config.toml
encoder_arch = "resnet_bottleneck"
model = "segmentation model"
dataset = "aerial photos of the United States (SatlasPretrain)"
train_examples = 203450
image_size = 48
crop_scale_min = 0.7
horizontal_flip = true
color_jitter = 0.2
num_classes = 8
encoder_norm = "batchnorm"
encoder_activation = "mish"
encoder_drop_path = 0.1
encoder_depths = [3, 3, 3]
encoder_kernel_size = 3
encoder_stem = "single"
encoder_avg_pool_shortcut = false
encoder_widths = [256, 448, 784]
decoder_norm = "groupnorm"
decoder_activation = "silu"
decoder_weight_standardization = false
decoder_widths = [48, 48, 96, 192]
decoder_blocks_per_level = 2
decoder_block = "basic"
decoder_attention = false
decoder_upsampling = "pixel_shuffle"
init = "xavier_uniform"
residual_init = "none"
optimizer = "soap"
beta2 = 0.99
lr = 0.0046
beta1 = 0.95
shampoo_beta = 0.95
eps = 1e-08
precondition_frequency = 16
max_precond_dim = 1024
merge_dims = false
one_sided = true
adamw_lr_other_params = 0.0013
grad_clip = 3.0
gradient_noise = 0.1
cautious_weight_decay = true
steps = 8100
batch_size = 256
epochs = 10.2
lr_schedule = "cosine"
final_lr_fraction = 0
warmup_steps = 400
weight_decay = 0.1
adamw_weight_decay_other_params = 0
Rows from block 6 of the encoder, named by matrix and row number. Each number is 500 + 25 x the weight over its row's rms, rounded and kept within 0 to 999. All counts start at 0. Numbers have three digits each. After the name is the row's rms in percent of the matrix's.
# short0: shortcut pointwise conv, stride 2 (encoder.blocks.6.short.0.weight, 784x448x1x1), inputs 56-111
short0.35 098:469466484507497513496520552436511496512533511526509508480471481538534538479548488464480485486472471474479499494435520505442462496461453525477474494485465492515513529484
short0.36 101:505461512488526468474507509470475513537505469529509495509495481540513494489462499411475473514509479526464486480493483482433487527570465507502476488477519489495492498480
short0.37 099:549527453459443492498539460508463535499517529484494506501492552479484542510480538545469493490498497484553536519446505518522496465533513511482497514511517472478518443483
short0.38 097:506567471454463537515498481498482517521527469547462517511462490488541472490492495480542473476459482516524472479502500489481526460539523478514473531453468500484494517521
short0.39 101:547480506493490510521475522482519448502472491514500460475501515483510465492486492496497490523466486492494547501448475464509475485490489505588507537488508524499443520488
short0.40 093:481486465528506513496545491479485480479497480501509514495495549493509518498522504476503498437472478514469493515490484500482466522488517516484484490474490497490476503489
short0.41 104:501461456531490503489479478502498462516514488502477524537501515490511495548549478467526488498473468516480484510495496463512515516457485467535474487489511471496503540445
short0.42 099:495499530505530515488499499515506467533509522442535507490519478511483473563513448498509489554488464526473494496461513495519486516520474470493522505498499464489514512469
short0.43 103:489508500503462475505509510507518539488520525502545491461506513489507483499498511478481515483497486465535515516518494502526527479495529469462543518460515548465541511513
short0.44 089:527507474510465502487559484469520492460515489483497541497519509517486492482523511457515516545496510517524501507541509498489491526498516519477530556470491453478530464553
short0.45 095:551517507464492494504508453508524500541486485552517510465490488508508465545543500491512492507477470485486511484527473514538510536470555488529480506496552504469512496477
short0.46 096:505492480495494463485464532460504491511538451505538478502478516530474487490503485517490498512480517530500520523473536515486544496464500474544502500488497503513544513513
short0.47 101:501531505514490482469548483512508503541496487491489507519516455507551507518495510482479523522474467457510510517465518506456476475488480501522491485523528484498513461529
short0.48 104:523522477501507452536517504465488451513498527513476523536512473538476522542472528514510503519504473487543510496506485509530502498544534520538506540498506514467465456482
short0.49 102:450491520480507484553492462488511524505508499485482499436451496492476535530493518481482526472497491495527468504535469466480532481469502499438537473495473500478499489466
short0.50 098:530460514505557509522514507506515502491482466491494526490537473452516511487503538497518512543498497469492482538548487484526520507562478454544502535507442503518507548554
short0.51 105:497510496479471513518492563506513497451503483467486493487493492490502559433481467495530453520499489479493463456450490531521466529500499441534494501440497473499523538504
short0.52 097:505498538487494521488528486484512498531475498492525509520464496536493507527490575499518576494478478519508474483525523516493488507497516525476455501494506498507472513501
short0.53 098:502510503477490467472524495519477522501495480476597478498482494500492477503499492534542469509484511518487511485520499462506506495511466499481491473499501513504521440487
short0.54 105:457528483498506529510518460479485494501513492498475456546494475524504499498464516503472500483516498536498520476519515531504555507498497477493511471515443530510548472503
short0.55 102:542548522546512514505503480507468498506497466488457533479501485473494519493492469461482493483459515491504483475507568489520535486487526509481516497449543479525510503529
short0.56 103:518512507497527445501497483505508561498490486505445456498506519479501532486555485498524483487485501468523490492530502490431499506481479503475524482502475490453496460510
short0.57 106:539523459488512489515452497466524448553536483522498527466512517504496497477455480528505505414464446507479477512525512485548467467505526511470453495511484471464461507533
short0.58 101:509499492492503515516500436516505470481497476442543503479483549474508525508463515495504490489526502481516489492514516492468486515486481499549513481462518468474479471490
short0.59 100:533525488536510522457490494552520524472462491474525504512509524474483507493498512517535498517513518475480541500523504509479515470519537500517464527529536517501526458480
short0.60 096:535475500503500525499525502496482530505514482483484505507466498492475462476504512495516482521509492473504543488493519513507488510501445466538455517538508484457490497485
short0.61 098:521408482492492495490471482498518520505468483500523487523484488474489492516530469459529444517503501473544507515539512506471493472502487492522487508479511538486512495510
short0.62 096:496493501493503456527471477501479501485465518479447502534519508536511502538492504489510499502498511506560543535531519521516541485545494534475527496498479462465474513533
short0.63 102:498473499491512536465529504464506503532473486494534521462553490462464462491496503519516537532477501504514499542512505501496473466470506494471491519501486497471512506491
short0.64 102:493534530533530505471553489493454503518529513547486495501484510512494529467493504531484470487501502480529495475542505510447479492536582503549498483504500549516491457523
short0.65 099:495525534502515510526482509518498521504477516468521450517496491520526503468519500545502524498507542552530495480505508483492519466453497469481488461504453529480467470509
short0.66 102:511502511500506456471474532458522504498485496470511490482444454514508500511523528466520531525479490470514497540516529524511471540533487472546461454481482512522508465514
short0.67 099:512494473485496486517506527471531497537486492507497520516479442502519491498490414529525505473515475465482501495506508463488516476517528522488486527498502481485482497502
short0.68 101:498515520536490496519518498505495456494524496461490476482475520486502526494502484503480504489513530525515525479518493497527508519529502512477507460501494455504486511463
short0.69 096:464484573489459515509517459492503485457499507501476470543462491486531483463495477455475474476480475459524505514534518515465539541455545545498500496508499513537482480462
short0.70 105:466452525501504467520506529497453470487470485471520482487517476477464481486499531510507537506522520487481484488507528523527490515482481524500470496532469517510467481465
short0.71 099:474495491522530493501504552487491490498493455511541512506497476524511525502509474523515493489503507500469512547512464495489484496540513514509487486518512476517493531528
short0.72 106:501516507496489509524491536518517494487507467486486558472496457467502525508552504472470511533528500481507529508482478510510515535513510490526408511526496485493530457503
short0.73 102:515505471509509507488544481481485518520507514500474495496518491555461488474511519494487502527499483461514499500499483533493513481480495496475474492478554489532511499550
short0.74 096:512481515509534490509499558483492504496532453508473472485482461517470484547485463469493504484461445498545521503510522513536487483477516466494469443493510451458490486535
short0.75 099:529532485504504503493468471529496485505485509486527518495529507520538452522515497504512444469507483520487533483486506496523497461509449509516545499513502523461465494552
short0.76 098:532519493462480534502505474470478513518467486521508463501496521512510491515503517479529524477538525527504444516483455495517494496498487454491519518537510478507525537515
short0.77 098:500484499518520449474489478529498560517503465537533532476462510504516509511473477509507495513501519498545533494507534527512502470477526525494511500556493464506525473508
short0.78 099:524545525492491513458482459462476532479482506472517545501507517525497505471442501501458477496473512532484493517498459492489507523521514481548512511497503467499470443480
short0.79 099:478519510511492428473488495524523471512502548484488510501528483527501551522503512489524502510518531520511501516499523483474506487478477514499536498507495484521463507519
short0.80 099:478470527541480495478531479424504507483507536480467519524483514508528519529518477498500536474499487507510519499481514503572485511460507477474459462510510508494515530498
short0.81 099:481469508524499491510515505504500512479489512490516501460503498570508465511529518473462537484518518536462486507492482481479468480522459475523493509490422499486498494500
short0.82 100:500483490510447494545479498491464529535524519509510474522518507482475509475522505489515493497465541489535522528498500477506497500466501530495484478520497475512510446472
short0.83 101:477477477487533489532467483501499569491507486516498529497508506508501473458509470480462515459461502500511483498509501487495502537503508503510498499527552452489504519503
short0.84 095:508502504481503475512498477468485488465522499500484536482465479499516477478521523517462507523495442530532521541505461521510520510504497489484510476488539527512518508486
short0.85 105:505486474426503458523531506497446506495521454510509551469507538497499478463542476505500486524462465488499483509512520532506493492513464523482535460506469470471471523548
short0.86 098:481461516512480517493468529468503508498511536501474497509462535510481552519544463482530478492496538512462474494444496519489457530471474496510518501496466474461534488503
short0.87 101:480498494536452523475456471455507494495493515516522544480473492493499520504539487551505497507533516500515497494514517503478527479486486478489488509489489487478507530530
short0.88 100:520520531528504479483487487481477536471544511466473466483535462466523539453508508495449487490496524473482518529486449489502502527512511498509514536519472506482491514463
short0.89 100:534524556466566497527478525535520454543508490548521444486509514502534541484479531466478543522484510495500490504465523514506495510545471506462532485557461500505455483477
short0.90 096:487458488500488488481507490542459505505485536497488485471500512480534532540514470527522497485452435465523549519536507500513503468493538486503495467537484519483511509478
short0.91 105:532503516524545531511495465499502507511494531517506493488475479492502508493479491507511507433497474441537499554460490492496503522508537469514498499513466478493562485509
short0.92 093:520491489512479497493476454510502533492438502499518485492524501466481495524548490475521477455545471491562499503502462508529512530472515530497497487530511508509528524487
short0.93 093:525485475472474474460506517489466491517491501487491466526452456466492534520487502493530518467486478570497496484546540501488538500521491462523473534515537489523482508498
short0.94 099:564502505472523559480552501476530494522504445509527497467496525556472519509477556481529495534542481486494486477487446545508540498447508485504476472453503516526474459472
short0.95 104:483467482504496484447538506503521476522523487517507492531536505499532475521530512497541517490504510521492478500481481520477513498511445525471502521469516467489449496482
short0.96 106:509532549517499508526489516539544484524475496490515467497455534554495489501487482502438527507500503476519523497488524492466498552519474484515509498495475548558520496489
short0.97 104:499504472459542514490503501478519506493486503517514466497494480521520488566486481525481445504483514520482498528495500474501491481513520516549545487506488538481541500443
short0.98 102:493519561504513502512460486511494529516508515478497482503495518516535525465481493516518486530495471478473434480490507527453509519515535519521472495479520502460506486537
short0.99 094:502513526504485473541538522490464529522516507503483491474493491473495474481485505479472506469470505526469486503503535489493514474503510497527482509526499497482552493517
short0.100 094:509504434440504487441475519531477465510511510516500552465467483461452509504567525501503506499511496518527480474514465510524484501507428524505521485501487504534489514508
short0.101 101:529510529489567487489421514540505476496444487480525523523518485515521472441521495544500484541479521506484534506527490507507539487527472444525552495460516531486500491509
short0.102 100:504497509508529489486457520534511501469489500505459525492517522490514486501517448529534463525496510503503496497550507496480507518519438449517471477539498483481512538504
short0.103 096:479507477499484500479522531495490512512508522450494487502503528477556439503518501451532450454475503505507537510478560524507517458536496495516484511504493541521468453538
short0.104 090:517507489478539496479512486505509493480500464523497524499537504512486512514515506546493440519475486527558542503511530510490486442467429540493500523463476486482476523529
short0.105 105:513471511472513506512508502493479508492526475495517491475540489497497479533541539450463464523534495503522480501490508502546462474479503475501515526478485524505523518499
short0.106 099:451478528488533459503516499520543463491509468484486496527505509485475533449506496498500485512492458505484501498471525466516526503476499488497486471546514515510519504477
short0.107 098:446489523548497479524496456496511495462513500496531489490507530519548497479496485484515494460488474463516490483470441536492530527492514490477499501496509477483497479497
short0.108 098:517547527468438516483445470481468532495463530488519485534474521480451503488474500481521486498502488548487478500490503482520475467489509552500557526478518508508514511492
short0.109 106:519533515531542504497521489488533506504488533522554523497512482528474510516540507481460477524464542531456517493507517551466481499504491470532510486504494510514488523474
short0.110 101:547520476485507528457492470489510498500448488522510513560534491519510510502543487549508561491514480526527536508488507485504508517535527505506562454525518516477506502474
short0.111 098:479516499530504558509525512546487495501496509466442472481476454518479487493486538501502473481484495478504549482508501453541465530435483481529469534495494492552478499502
short0.112 097:505478547504462516510486519490510510478516526478491482488486538522507503544479512481528487462516489471534525468447451485511500515507559519469529485499486474464521533472
short0.113 103:535440489524526509494512468515475462489487519506542505500524469505518502493500561504501495553547497464495485480527489491491471508500482480524491517513550449484492494466
short0.114 100:545505507464452480475496482456486530480516510479516501520541516493555472433501490498514508510485498533489507478489514484505503489500495502454493521520474507548500499479
short0.115 093:484527467488483457520530520471466480473544555498502519459491525480493520488487503449557481491517485509517480504450514503487515486458522536519520502511508478471490503478
short0.116 102:441539524477491498467487491498490504490513480499488477451472484544557498471487488459498494486454496490526484468443494534521478524471484506493538531493514490483436510480
short0.117 099:551534511526489509501505547517537525519502536508534530465513497504484538485486480510493513516494498528506466482464471513496558476526509469483513504489470524481525512466
short0.118 109:464504489497537515500508487455528497505480492451490491510496488476516522543520500500521462503499487511507494492509513509491519536497490511511500480532537485433537508464
short0.119 108:504529466502511476479500478493544500455560461485443506481484513510473543459516503508472568501509517496523498466532513480498476510429473545502524536544469500512493536493
short0.120 097:469519515495475468480485479442532477507493492466452496511481499489515489512515472477535529501510490534504487515491519534521504507506532509502515555509494463537500510475
short0.121 106:447458475504501509494467514531465500539477486475541473520468497513504494499539469463523494462503509544529501495515485447538487454499497483508516487480513495539500496516
short0.122 092:471460486504517495499512494507498520498518450500545539493512525517489469470500510512515492506482499506494414522513482513393478469535536496524494504492519496503490488510
short0.123 095:510512540511523495498515469489500496488486493503486494495549473506486486507567512447502479462499554480542483457476566491505516500513523481511578498487484535475508487515
short0.124 102:497522537509528508498461495504473489531513519536507497500440456502522484510501486508488509480491492506468458525539556488452512527495486472504484490455511452543471506492
short0.125 102:491513506507529546470525516461508503474528529504518497519554488513484522501544485493505548476467460531504471501486531492500564526495487453501490495515500519515512444510
short0.126 099:482463459482515517490495452511490525541479502505507484471510479514490527489466507494507484500507489458510463507460527508459500475516513515477524524516493496480478478502
short0.127 099:518531494502515432473490502519495499476518529501495497477478471472548503478496506512493494445499505563533513519478504500490485533522516493487532497489484505573502474481
short0.128 092:488536512482449516536472454501478507532439480515494521458517496508538506514475490504495465472521499528516501449493496486479541525483510458496501468474471523508492470498
short0.129 096:549468520495496490506477528502521527503533454550478528479523522483513493470474493463523488464490499519523493504502502551535460502508486490464488495490446463483498526515
short0.130 099:513479484501453506504493481470487503448537532502527492465513497475514490518496431487556498492508495519495477498514499478527509501512487505533513543478526476538532525541
short0.131 101:475497466498514509491455517490488494484497479445513513518507508489504480483537523502488523492538507479507518459453516521502467468513502497484523462481491493501492484524
short0.132 103:497477534509493493529516511480532488486518539485499524481521536493550499486549527544451490455522524522470507478535516460452497473478503515466502485508468515528482449480
short0.133 101:490487528489491448517523477515462465494494459487512496486483482541509488435509522502506494505448498513493509506509467544509510487495492496502503509495485488494502504501
short0.134 098:496496530499466517527487526461494558490496478493479540515501533516508505540501496458521481469510477537511453524478477473482495481495503524544445520488482538496479498492
short0.135 098:527559485501494500484494513478481498498489507520500515457478483525483473511505469514518543465483477507515457507491496547468512487502508565476490520484480503491507471493
short0.136 097:527486478495499475517484516488547457500522507515490520475556473520470474532494507502464529519454479518509495473482532524517482521498469482528482496499556491502531494515
short0.137 099:463511514510471482503509494546487506448494459501528491487488518500458444461488463482477514471513540508497493513532516491505506478570471514548485488475453521503469490487
short0.138 097:527512508492510495478494483496514516482481523509510511484504459540507490477496427537557529497504512496508503517506515514485497548500479521536484450496494446480501480469
short0.139 094:498504451521468533503499488507460471536502508495504519499525523505507540500500503482511499535511545549535452495523522568486504486528505541478468523482493475466450508520
short0.140 101:485481515532476518492465509502478514511509493519486542510492479530474465452473472494467490491527519488566514466479516467471503474477504490513512464490501502497476522485
short0.141 100:503474513494481485467457516521452476460537526426460536514533455548490517516495525485510492517498507510475500497491508509467450480472519459481490530517478489468494522525
short0.142 095:475520504479509468492470505484511491462499478455487523452475473489485506488482512511474481522477487564537527536470514520495496488501464510487467489487456490478497503462
short0.143 105:490505526486502479507508529495508548533483462473499506487528550525473506458527482479489483468506563506500453468487484498534501468478520513500480514502501530470528505493
short0.144 105:462487498472497458532467490532456499527504523498496489457500516518499462505446480479506535493479490520488521486534512488531464486487509502489464564471478539533491492463
short0.145 102:518489519551577501518519481506562513504522500499526494512483526513474502476519503483484497512508543489483466445500500514494533521529485440512492529516473497476504512480
short0.146 102:569504508527514491480524470510487538521492516505453510468497495500485494488499526463473509483524487492499491515480489475519491510529483512495498481481539511494510474456
short0.147 100:524450507498513530544492537496510546531446504498527515488488478503525498507522518493489527491506482515497469486443504517532449508479529472500506544506503488521509515510
short0.148 103:519509489517497442481513541501484512517532471498450508496516492508491523523497483483508510491489484499492509506495520487495495519485501506471481508487525519526519504513
short0.149 094:531530514506481552532527561518461524496527537491456513497507515496566508543499471528505463495544465524453502545523481461493545492500517490523520520499480490534524499468
short0.150 098:504483467489499553509566520511504518479492509494501446507460515530550469505489499487502520493491464475477490500531531556468509499462524483493504474528465481507504508500
short0.151 095:500476497558489473487472515506500475482474496509469493492453457493505513491495494467490481419513461540513500493498478459517487501476524520509558455510514533529520465490
short0.152 101:515524468515488539498521529490495518479540520495472526466508483492484528503472477513531542491496521532486506517548540522525493522450501479496486473546511549501501465492
short0.153 095:503529506476492499482489516533449487511534505527515546492500478498484477467500444486506489515478501464584502488503487487512508530480503528513493497496499478473492480494
short0.154 103:510586475517486491481503469509495498488490456474496454536502521487518499520539482489480524461486540525503505507510481507522549501493491561503490479514511514488521466479
short0.155 090:541476420517518498449485504495479488504553470508481505519519527479457487519531505535529547515530509493503509513492515440481465546495524486513513494504515457497508482512
short0.156 103:491513489557445445549546489514484494501527471492471482499471537509529502529485508485482504524518507525466491550498520477485499527523471488517527523462474519475551504486
short0.157 091:482549509547484520549486513523495539485531458484488493499438473472494508466450529511520473473502526486556490490508529495473520506515486489489502484487525534495499479503
short0.158 107:499519482494447477513500501488483503509487466506495493528521524494494506497484507472470480497460509487475501492503479486482541507531510457460540528509505508494461475519
short0.159 098:485535530490458518479502491499540498515483478549512463492527487523487505522477458461505506487504458498496501486509434523491439529540436492450506502489493505524499469514
short0.160 101:485503536506499495487471526523483500478499508520550451568523498513522462493523516457538541532489542506510507501502482507448532489500475454482520433485505468481491505543
short0.161 101:512490497499485488538518466484501489511538471481486493497478507488448493536498504532496487538448523523490521478503533475515505516432483417491480483508491486499503474496
short0.162 097:474484539493489485493503499462510512512475510453525494529508522481507536516500489464474490524521503483487509511472487453522478503487462494493502524492506486501514529506
short0.163 094:527485513501512529517483446507514492489501512475523472483481473455501508499446537526514525482482490469491492539465492507522505451473475488497525496529452478510473457463
short0.164 102:534504525505492486441497570473510504489512462454495495464483500516513514495514474463538450523483540522549552555516514510459522466479533540495518482532509526494479489474
short0.165 104:543472492529448499485477534570543539503524529477520499493498528524481515491465492499508477498519525484471581503514474534484541484512443500504500535509500572475522530459
short0.166 097:479494475483539476504485465507554475469534488498530500481465529510508517465488565541467455466452489511470514465533513480506493524542487502508498500504488483544481489472
short0.167 098:564500496464513495512483503479497517494483505535499505484507486496520487524488474489487501437506529533518491507494463472508507491504515499525523501521461513511496523501
short0.168 100:555484480519484494519548580479472491464509506450490538481486461499528501508500527486492541535503465507480493527552547523482489521521527478503514527531525533545464481486
short0.169 099:521458525521450484528510484540523515548510501485503516516512502476460527533515474573508480464491499500493506520468508476493519490492499487492509445501481480512526474506
short0.170 101:533526462485488503504528488508458451498511460503466494523499501526521427478469485525503470502476486507493529517550473536519462475492539508502481527521528509508531529506
short0.171 100:469455513509492468526523489490488498517479492469478491471525503511482494502545510467494462479491499529487488522516503508534509486481461539509563523506467490523494525529
short0.172 105:479477521485514460482495509502542527505533533493501484497514514484519525481473469513518466482480498461485505493519514468472571453494475530489548472502497528516485466501
short0.173 099:474507506484475496516498529504518461509483501507487557505474497488479471476597509477475468518503459502515475518450469481486499529490498509547504496498479490536495521507
short0.174 102:457485512526510503517480482452511523555497485507502490505494506498525494506500459503509513534480488486564512506489501509492506464539508452472553480462506495500457545528
short0.175 100:460503530497523490489509499522479487506460484474521514513527474469527502494499492503460524501468471509513484520493516471505523507490527525473519458531490480493499507549
short0.176 098:519530498505510494481489493526479508500520494482467501517514520473481460559486495488495507573502531508470458487496478548522495482487515481555539465478542489527497466458
short0.177 100:495497506538497503546481535546533482444486449508498492552537505521484555459532495508519481540482458477492470456482498483443524507504484474517543499492538523537517521506
short0.178 098:511522508524554471521521481490514521516546475484502498495485516555522522541536464489509513459544451502501497489489505483506514508499486459492528497459505473522506493473
short0.179 103:500541473451494517501537513494490510495494506455515470478505478466517494479493472516532503501473519529470479521521490534505523472514453558503462512541501520525511517495
short0.180 097:490522532461494524494491492512440472475482537516520462451488499476515498541490498533519472509477522488523496529483469513482502483424495467485513476491504520511482459481
short0.181 102:514493514497505472496515504459520515453492458488513521488517546543511466507517551506475546448517525517557554487485522506529517480525473496518502492504543493481504515503
short0.182 102:487492498540552532470481499472475492479485515468470487541503482507485452482468495493506514491497490495508503477496475527475537479466493480547497499520492558503558527499
short0.183 095:457479538464490487503501497504541468507496479494535493506491496490496516512490506513524517517519492499463504494499442477456514483548478501509515514505469500495513492474
short0.184 102:516543510468488471524519532493543486525536502564434474500532527472545512457514502495528480518435485519522480511505519509497484470469486508525499502507516479500480481475
short0.185 101:510544491506479518448473505490525505427495503499451535503486525489468500510507533549460500500484503457526460500529497489480518501542465493447538486527561538503454489470
short0.186 094:487470484477517512507521487471491461458480519511476482512485512508453522475488439483500469496481498475494442497507522516491486521528490524503512520462476460500490471468
short0.187 098:508536471465511517513487523522544521509495490530493519504463556467490504514503482514490486511490500449513539513533478512456469493465464480531528457500507488471511495477
short0.188 104:503497477476515567500467537484551443469516495513474513514489478520488525449477507463500480478497495517488518500508480490473501471474487467504507532514500509483528477493
short0.189 095:508482496493489463457539544457549485512522457521514520502492469509500536471518497499508491452503489512478506465494516474459516483504469536486534520499467515472494506517
short0.190 097:497473477537532483516491476469458506541524498513560513502545542494448455509515493478468509534493505495511486488521495508494505466510490568486504467485474491493485500525
short0.191 099:493524511528513463486501504488480541512548476475454519531466541495533504491523474443559507510413448504522505500500536479549476532514522525501538509497493496487501493527
short0.192 102:502543521501476512488520506507526501444521487484476491479487486515489489480492494494510530532499523483448512531504491534495505537467516527471511508506475507481486501503
short0.193 099:472464510502493541504547449443531491552491460504495508501526498512499492475543497473516499487524478516495499493504558511514474488516509501470502473520486488513500501487
short0.194 103:481470502515541468466496507488487540476497491515516494491527517499514481520502465504468482465494501458484444504503485470471493510540473483528511482518511483450508476490
short0.195 100:525512553490489449501473498526479483473473494513474488488469486503534451514491500480500484449486470531516521495444511517507471519514530535475524442492473519537498452517
short0.196 103:485519486494493514517507546508517517479498538461484508561477459525485507490494473466491492486487558520564511515541488498499531478488497534504506526487450489504538499514
short0.197 100:530495514492477501463481492516476493484528465438491513510538529529463460545489440523469512511437486510513503485508554519464500515529467468475496513511501512522503504489
short0.198 097:477459486471492463523499489502468492527528521560511476548562542496507515528500499525489548475474464550517501522507491524537463492525502499495494535506494514531501518463
short0.199 095:510522520548430490470522476460543463474495478520523487463499467518530558524540505488461485479480488519508484455525559549515485471529465500492480483495465507508520462474
short0.200 099:507487531525497458449501521497516495449488495508526503490508494490509510506512475484529468526527532497486491513514507513484483441532505524496483507518477514475481486501
short0.201 104:510471503476489520467505538539510494454514522497483483490497508459492465493531488476500478526487519547541484525470501530426540503501569504505538469520481512467512526521
short0.202 098:487476473493486501523509509502504481479501474519524526520519519497470463488478453522481502516487493472502477472539491485486517488499531532549516546483501514465464489515
short0.203 101:504539498510474541503518488475513474492440513539478546507488460482492499489517532532477483472491500518499496533494483509526501528486495547510437543516505499463482511529
short0.204 095:500536524452496468495513502537487512475501530507487503535527507498476548511509497491501513483505477499490478492494535506474498482512485477503495507513498511461499452430
short0.205 098:483453488531488513495474487500504517502496497450514486501511570490493464507513493476512497488490529478469532487516528492432486524484499494461516473508536529516470454456
short0.206 102:490490510489501511511516516516498513492476470479568503521466475495499470454506505529524484518530491494564519525499503486529498504517518492537496479527484511497527522523
short0.207 100:548482450495557457516504502485523513508489503410492535482520532484517471484501503494485514495468486489490486508478492476536566485477442498511490497499465474523497490485
short0.208 100:550452534509493480496502484476506468454525453462539486512533520507515506540502489458507532472482508487500484516485543491504495493531523470517514483486491488453500510455
short0.209 100:521523509525474506496486535495518499546505487493494498520504516452500486451493530526433503511522496506518485518506482526475508533485516510479542598503507481466539512533
short0.210 094:519526470515505508455508492494478511508534507453505500494468440488485487484476512533484532506510526492519511530502487528523484541516473443503498465530488512493499512515
short0.211 106:493523522504485544484517520467521521491473459524464520485495497489461480543511499527464432536514509499494514493498526536515522538517539490525517496496465478488556516483
short0.212 101:470475471505506508521541534465506486514505480509507504512511487515453486492468531464543475523488495498502537513463458460475528510490497475503467517544528490492502447499
short0.213 101:491493558490470512569517527510468498489515497522484484512527477489481472502518489493483546454490514525504498500511567431486526485563467453478479523485490489573498444494
short0.214 095:517521493488525484535552478539469435526519530529485509508475523481502502538444516458510475518499514509549532531515491489469476490529520486524484517491465493512495493516
short0.215 095:500528460550572475480489472547506462505529544470526546491530528544503478486516501539494525454516540532495464504468505549467513485475472470552506461527471502536470466495
short0.216 100:504556514494515483509517480511528464543521515442493557476532455547527481522508498470523494484488501512496534524472480501498541500510516477544491478536526487482459520481
short0.217 099:492495531512502531522506508507541467496498499486469517514493460526455510522513493488556463498483472496473513526495519553518455536511502495509540481468496483533529472520
short0.218 100:451512462467505469504473507478524505492526504512484494464527516490462513540531496503513495517478497515492504510505509514487465508502486528481536459520503496495471457475
short0.219 100:498534531521487476499504456503489477534490509498468541467529520510496504490507472497525525490488477541482553499475490508496498543461528511509490490492513487508504499502
short0.220 102:520566569450484502505513478507549511564482482530469501532511461480484525506524536500527484491520527482472502507467496499477508502505482509497508464516521509491486535464
short0.221 105:537507512464496514465483478500487462525522431502512477489502531487509484497516512497518554537534481484500458465479521472524513473514537577485482493472494480484531535505
short0.222 101:480487506449539518484471475526484505522513489473474538538473478508504504482500494521523473539500523494557540530527488470498457501500544492493491500451484520453488508495
short0.223 101:508502490488494483515530440462498476517467521473496492497527478529509493495550506425530487494520490501462500515513522477480485497456479530502487475520501505500481480457
short0.224 098:521519504480532509482458520480488527520543457474510505482482512459490522521505499493515515532487475531474504457475483496497517486497512503504513449506479528487481470488
short0.225 102:460463505509510510496518543515488480489516449540475483496510528534499467434445476518491488525484569487523491520527486467501522484481470472480536451511490465472489509539
short0.226 100:518515493505515489500505475469495491500468515482511531456491540568508480478469475488520486523518462509511489530492493484519480469535545432467491483534523505477481474520
short0.227 100:526478528505487473502492539508481519504490509477521438504511477493501488481500498506446495469473528498505507483517507516506473484498510487529482477547525499506508503492
short0.228 097:493496501524455495512514517501472513508516515536496521441496455487500489492561498491483495456491519490495513485495487497522575463538464490493487476476467538487524519466
short0.229 099:503490506536472475502513525523466517488487504542529501480533531556496479565532499517498502503507486489555502509530513480413508508509483483532522472500517520487559527494
short0.230 096:505515523522514486520509505485555537531465457509511540491531474490486519473526489507498495485526476492466462495547526472494488503513492464514512508507499464493486499491
short0.231 100:544491470507517493523498457506471506513487454508468468514495451432535535518485576514506529523507500510483496547508518499499481530515482495498491512504515505495494502524
short0.232 097:503496465534479525506504503518500510489502507493474507501514514454530487508484485451508492527431488491474526556527492514500494471525490501558490526475451491499473498467
short0.233 100:557488472518536496554478512512505489481513552468511494486526472516559518474490553498512479495471517495498491535511489462582479530499456508478492522509503513463505529485
short0.234 103:539542499492489513486465552509472515496528503476499500561513516515506496452500519488456532487472508525537534483477492480479487450568510515478496491484503485543489510472
short0.235 106:524550466484532469510531484551506526521501507530533486480493509514519458479538492515522479483508486483477508546503506485515502515470505492509530459526493483548518491473
short0.236 102:533515534473492516481472458523502481507505532517500482498513468452511511495489576471478499543440505516478519515501517458494457497490485509481499488513495499524520476550
short0.237 101:510504525479471505520500553549511482512495494473493508516508529514470489515516521486484531511540501481501560506498517497513490520542527478464492538492538473525503537527
short0.238 104:476510498500493484494509529491428550469521580502530484484474519504489510503477494494470504531515501501513482477451497450519542494462489472497503470500518506534471473553
short0.239 109:493513505472478476524498540490533461477471494529503482497489513500538479501491528469485483482517516507478517525490506438532494517471521451553490508465508473484522481501
short0.240 101:472518505502483516510518530488519589519496535507514511492503514490480498526500486522478515494472458514514511512505497489531495501529522532476461499499532558510493487510
short0.241 098:510440499468542526536514482540514498420532539490488461495480518527495501479493473451512510518498543516515514514516517483527499539500479489496507492467463491488517512515
short0.242 102:519501453488491509483530532503504538442529503516479454553496509484472499536502479511498518506526469492530494513494464507501518477525500507468477502532508538503514487528
short0.243 101:485486472489507515471487488444564531565495489484490473475507506493495446534514529500482505537479516452507516516521507496505491564485505502474532520526567471480503491526
short0.244 098:505490498499446504486476479492489483496471495487531496491526447510554463485507495467514471515462496491545502491479533552488515498488515488502506522525493542495492483469
short0.245 101:492503509540484501505498520517518467485523496528491523476491500490529504525491498491501488499508469513516519540535490500480493495514485562539554494516486498485521524502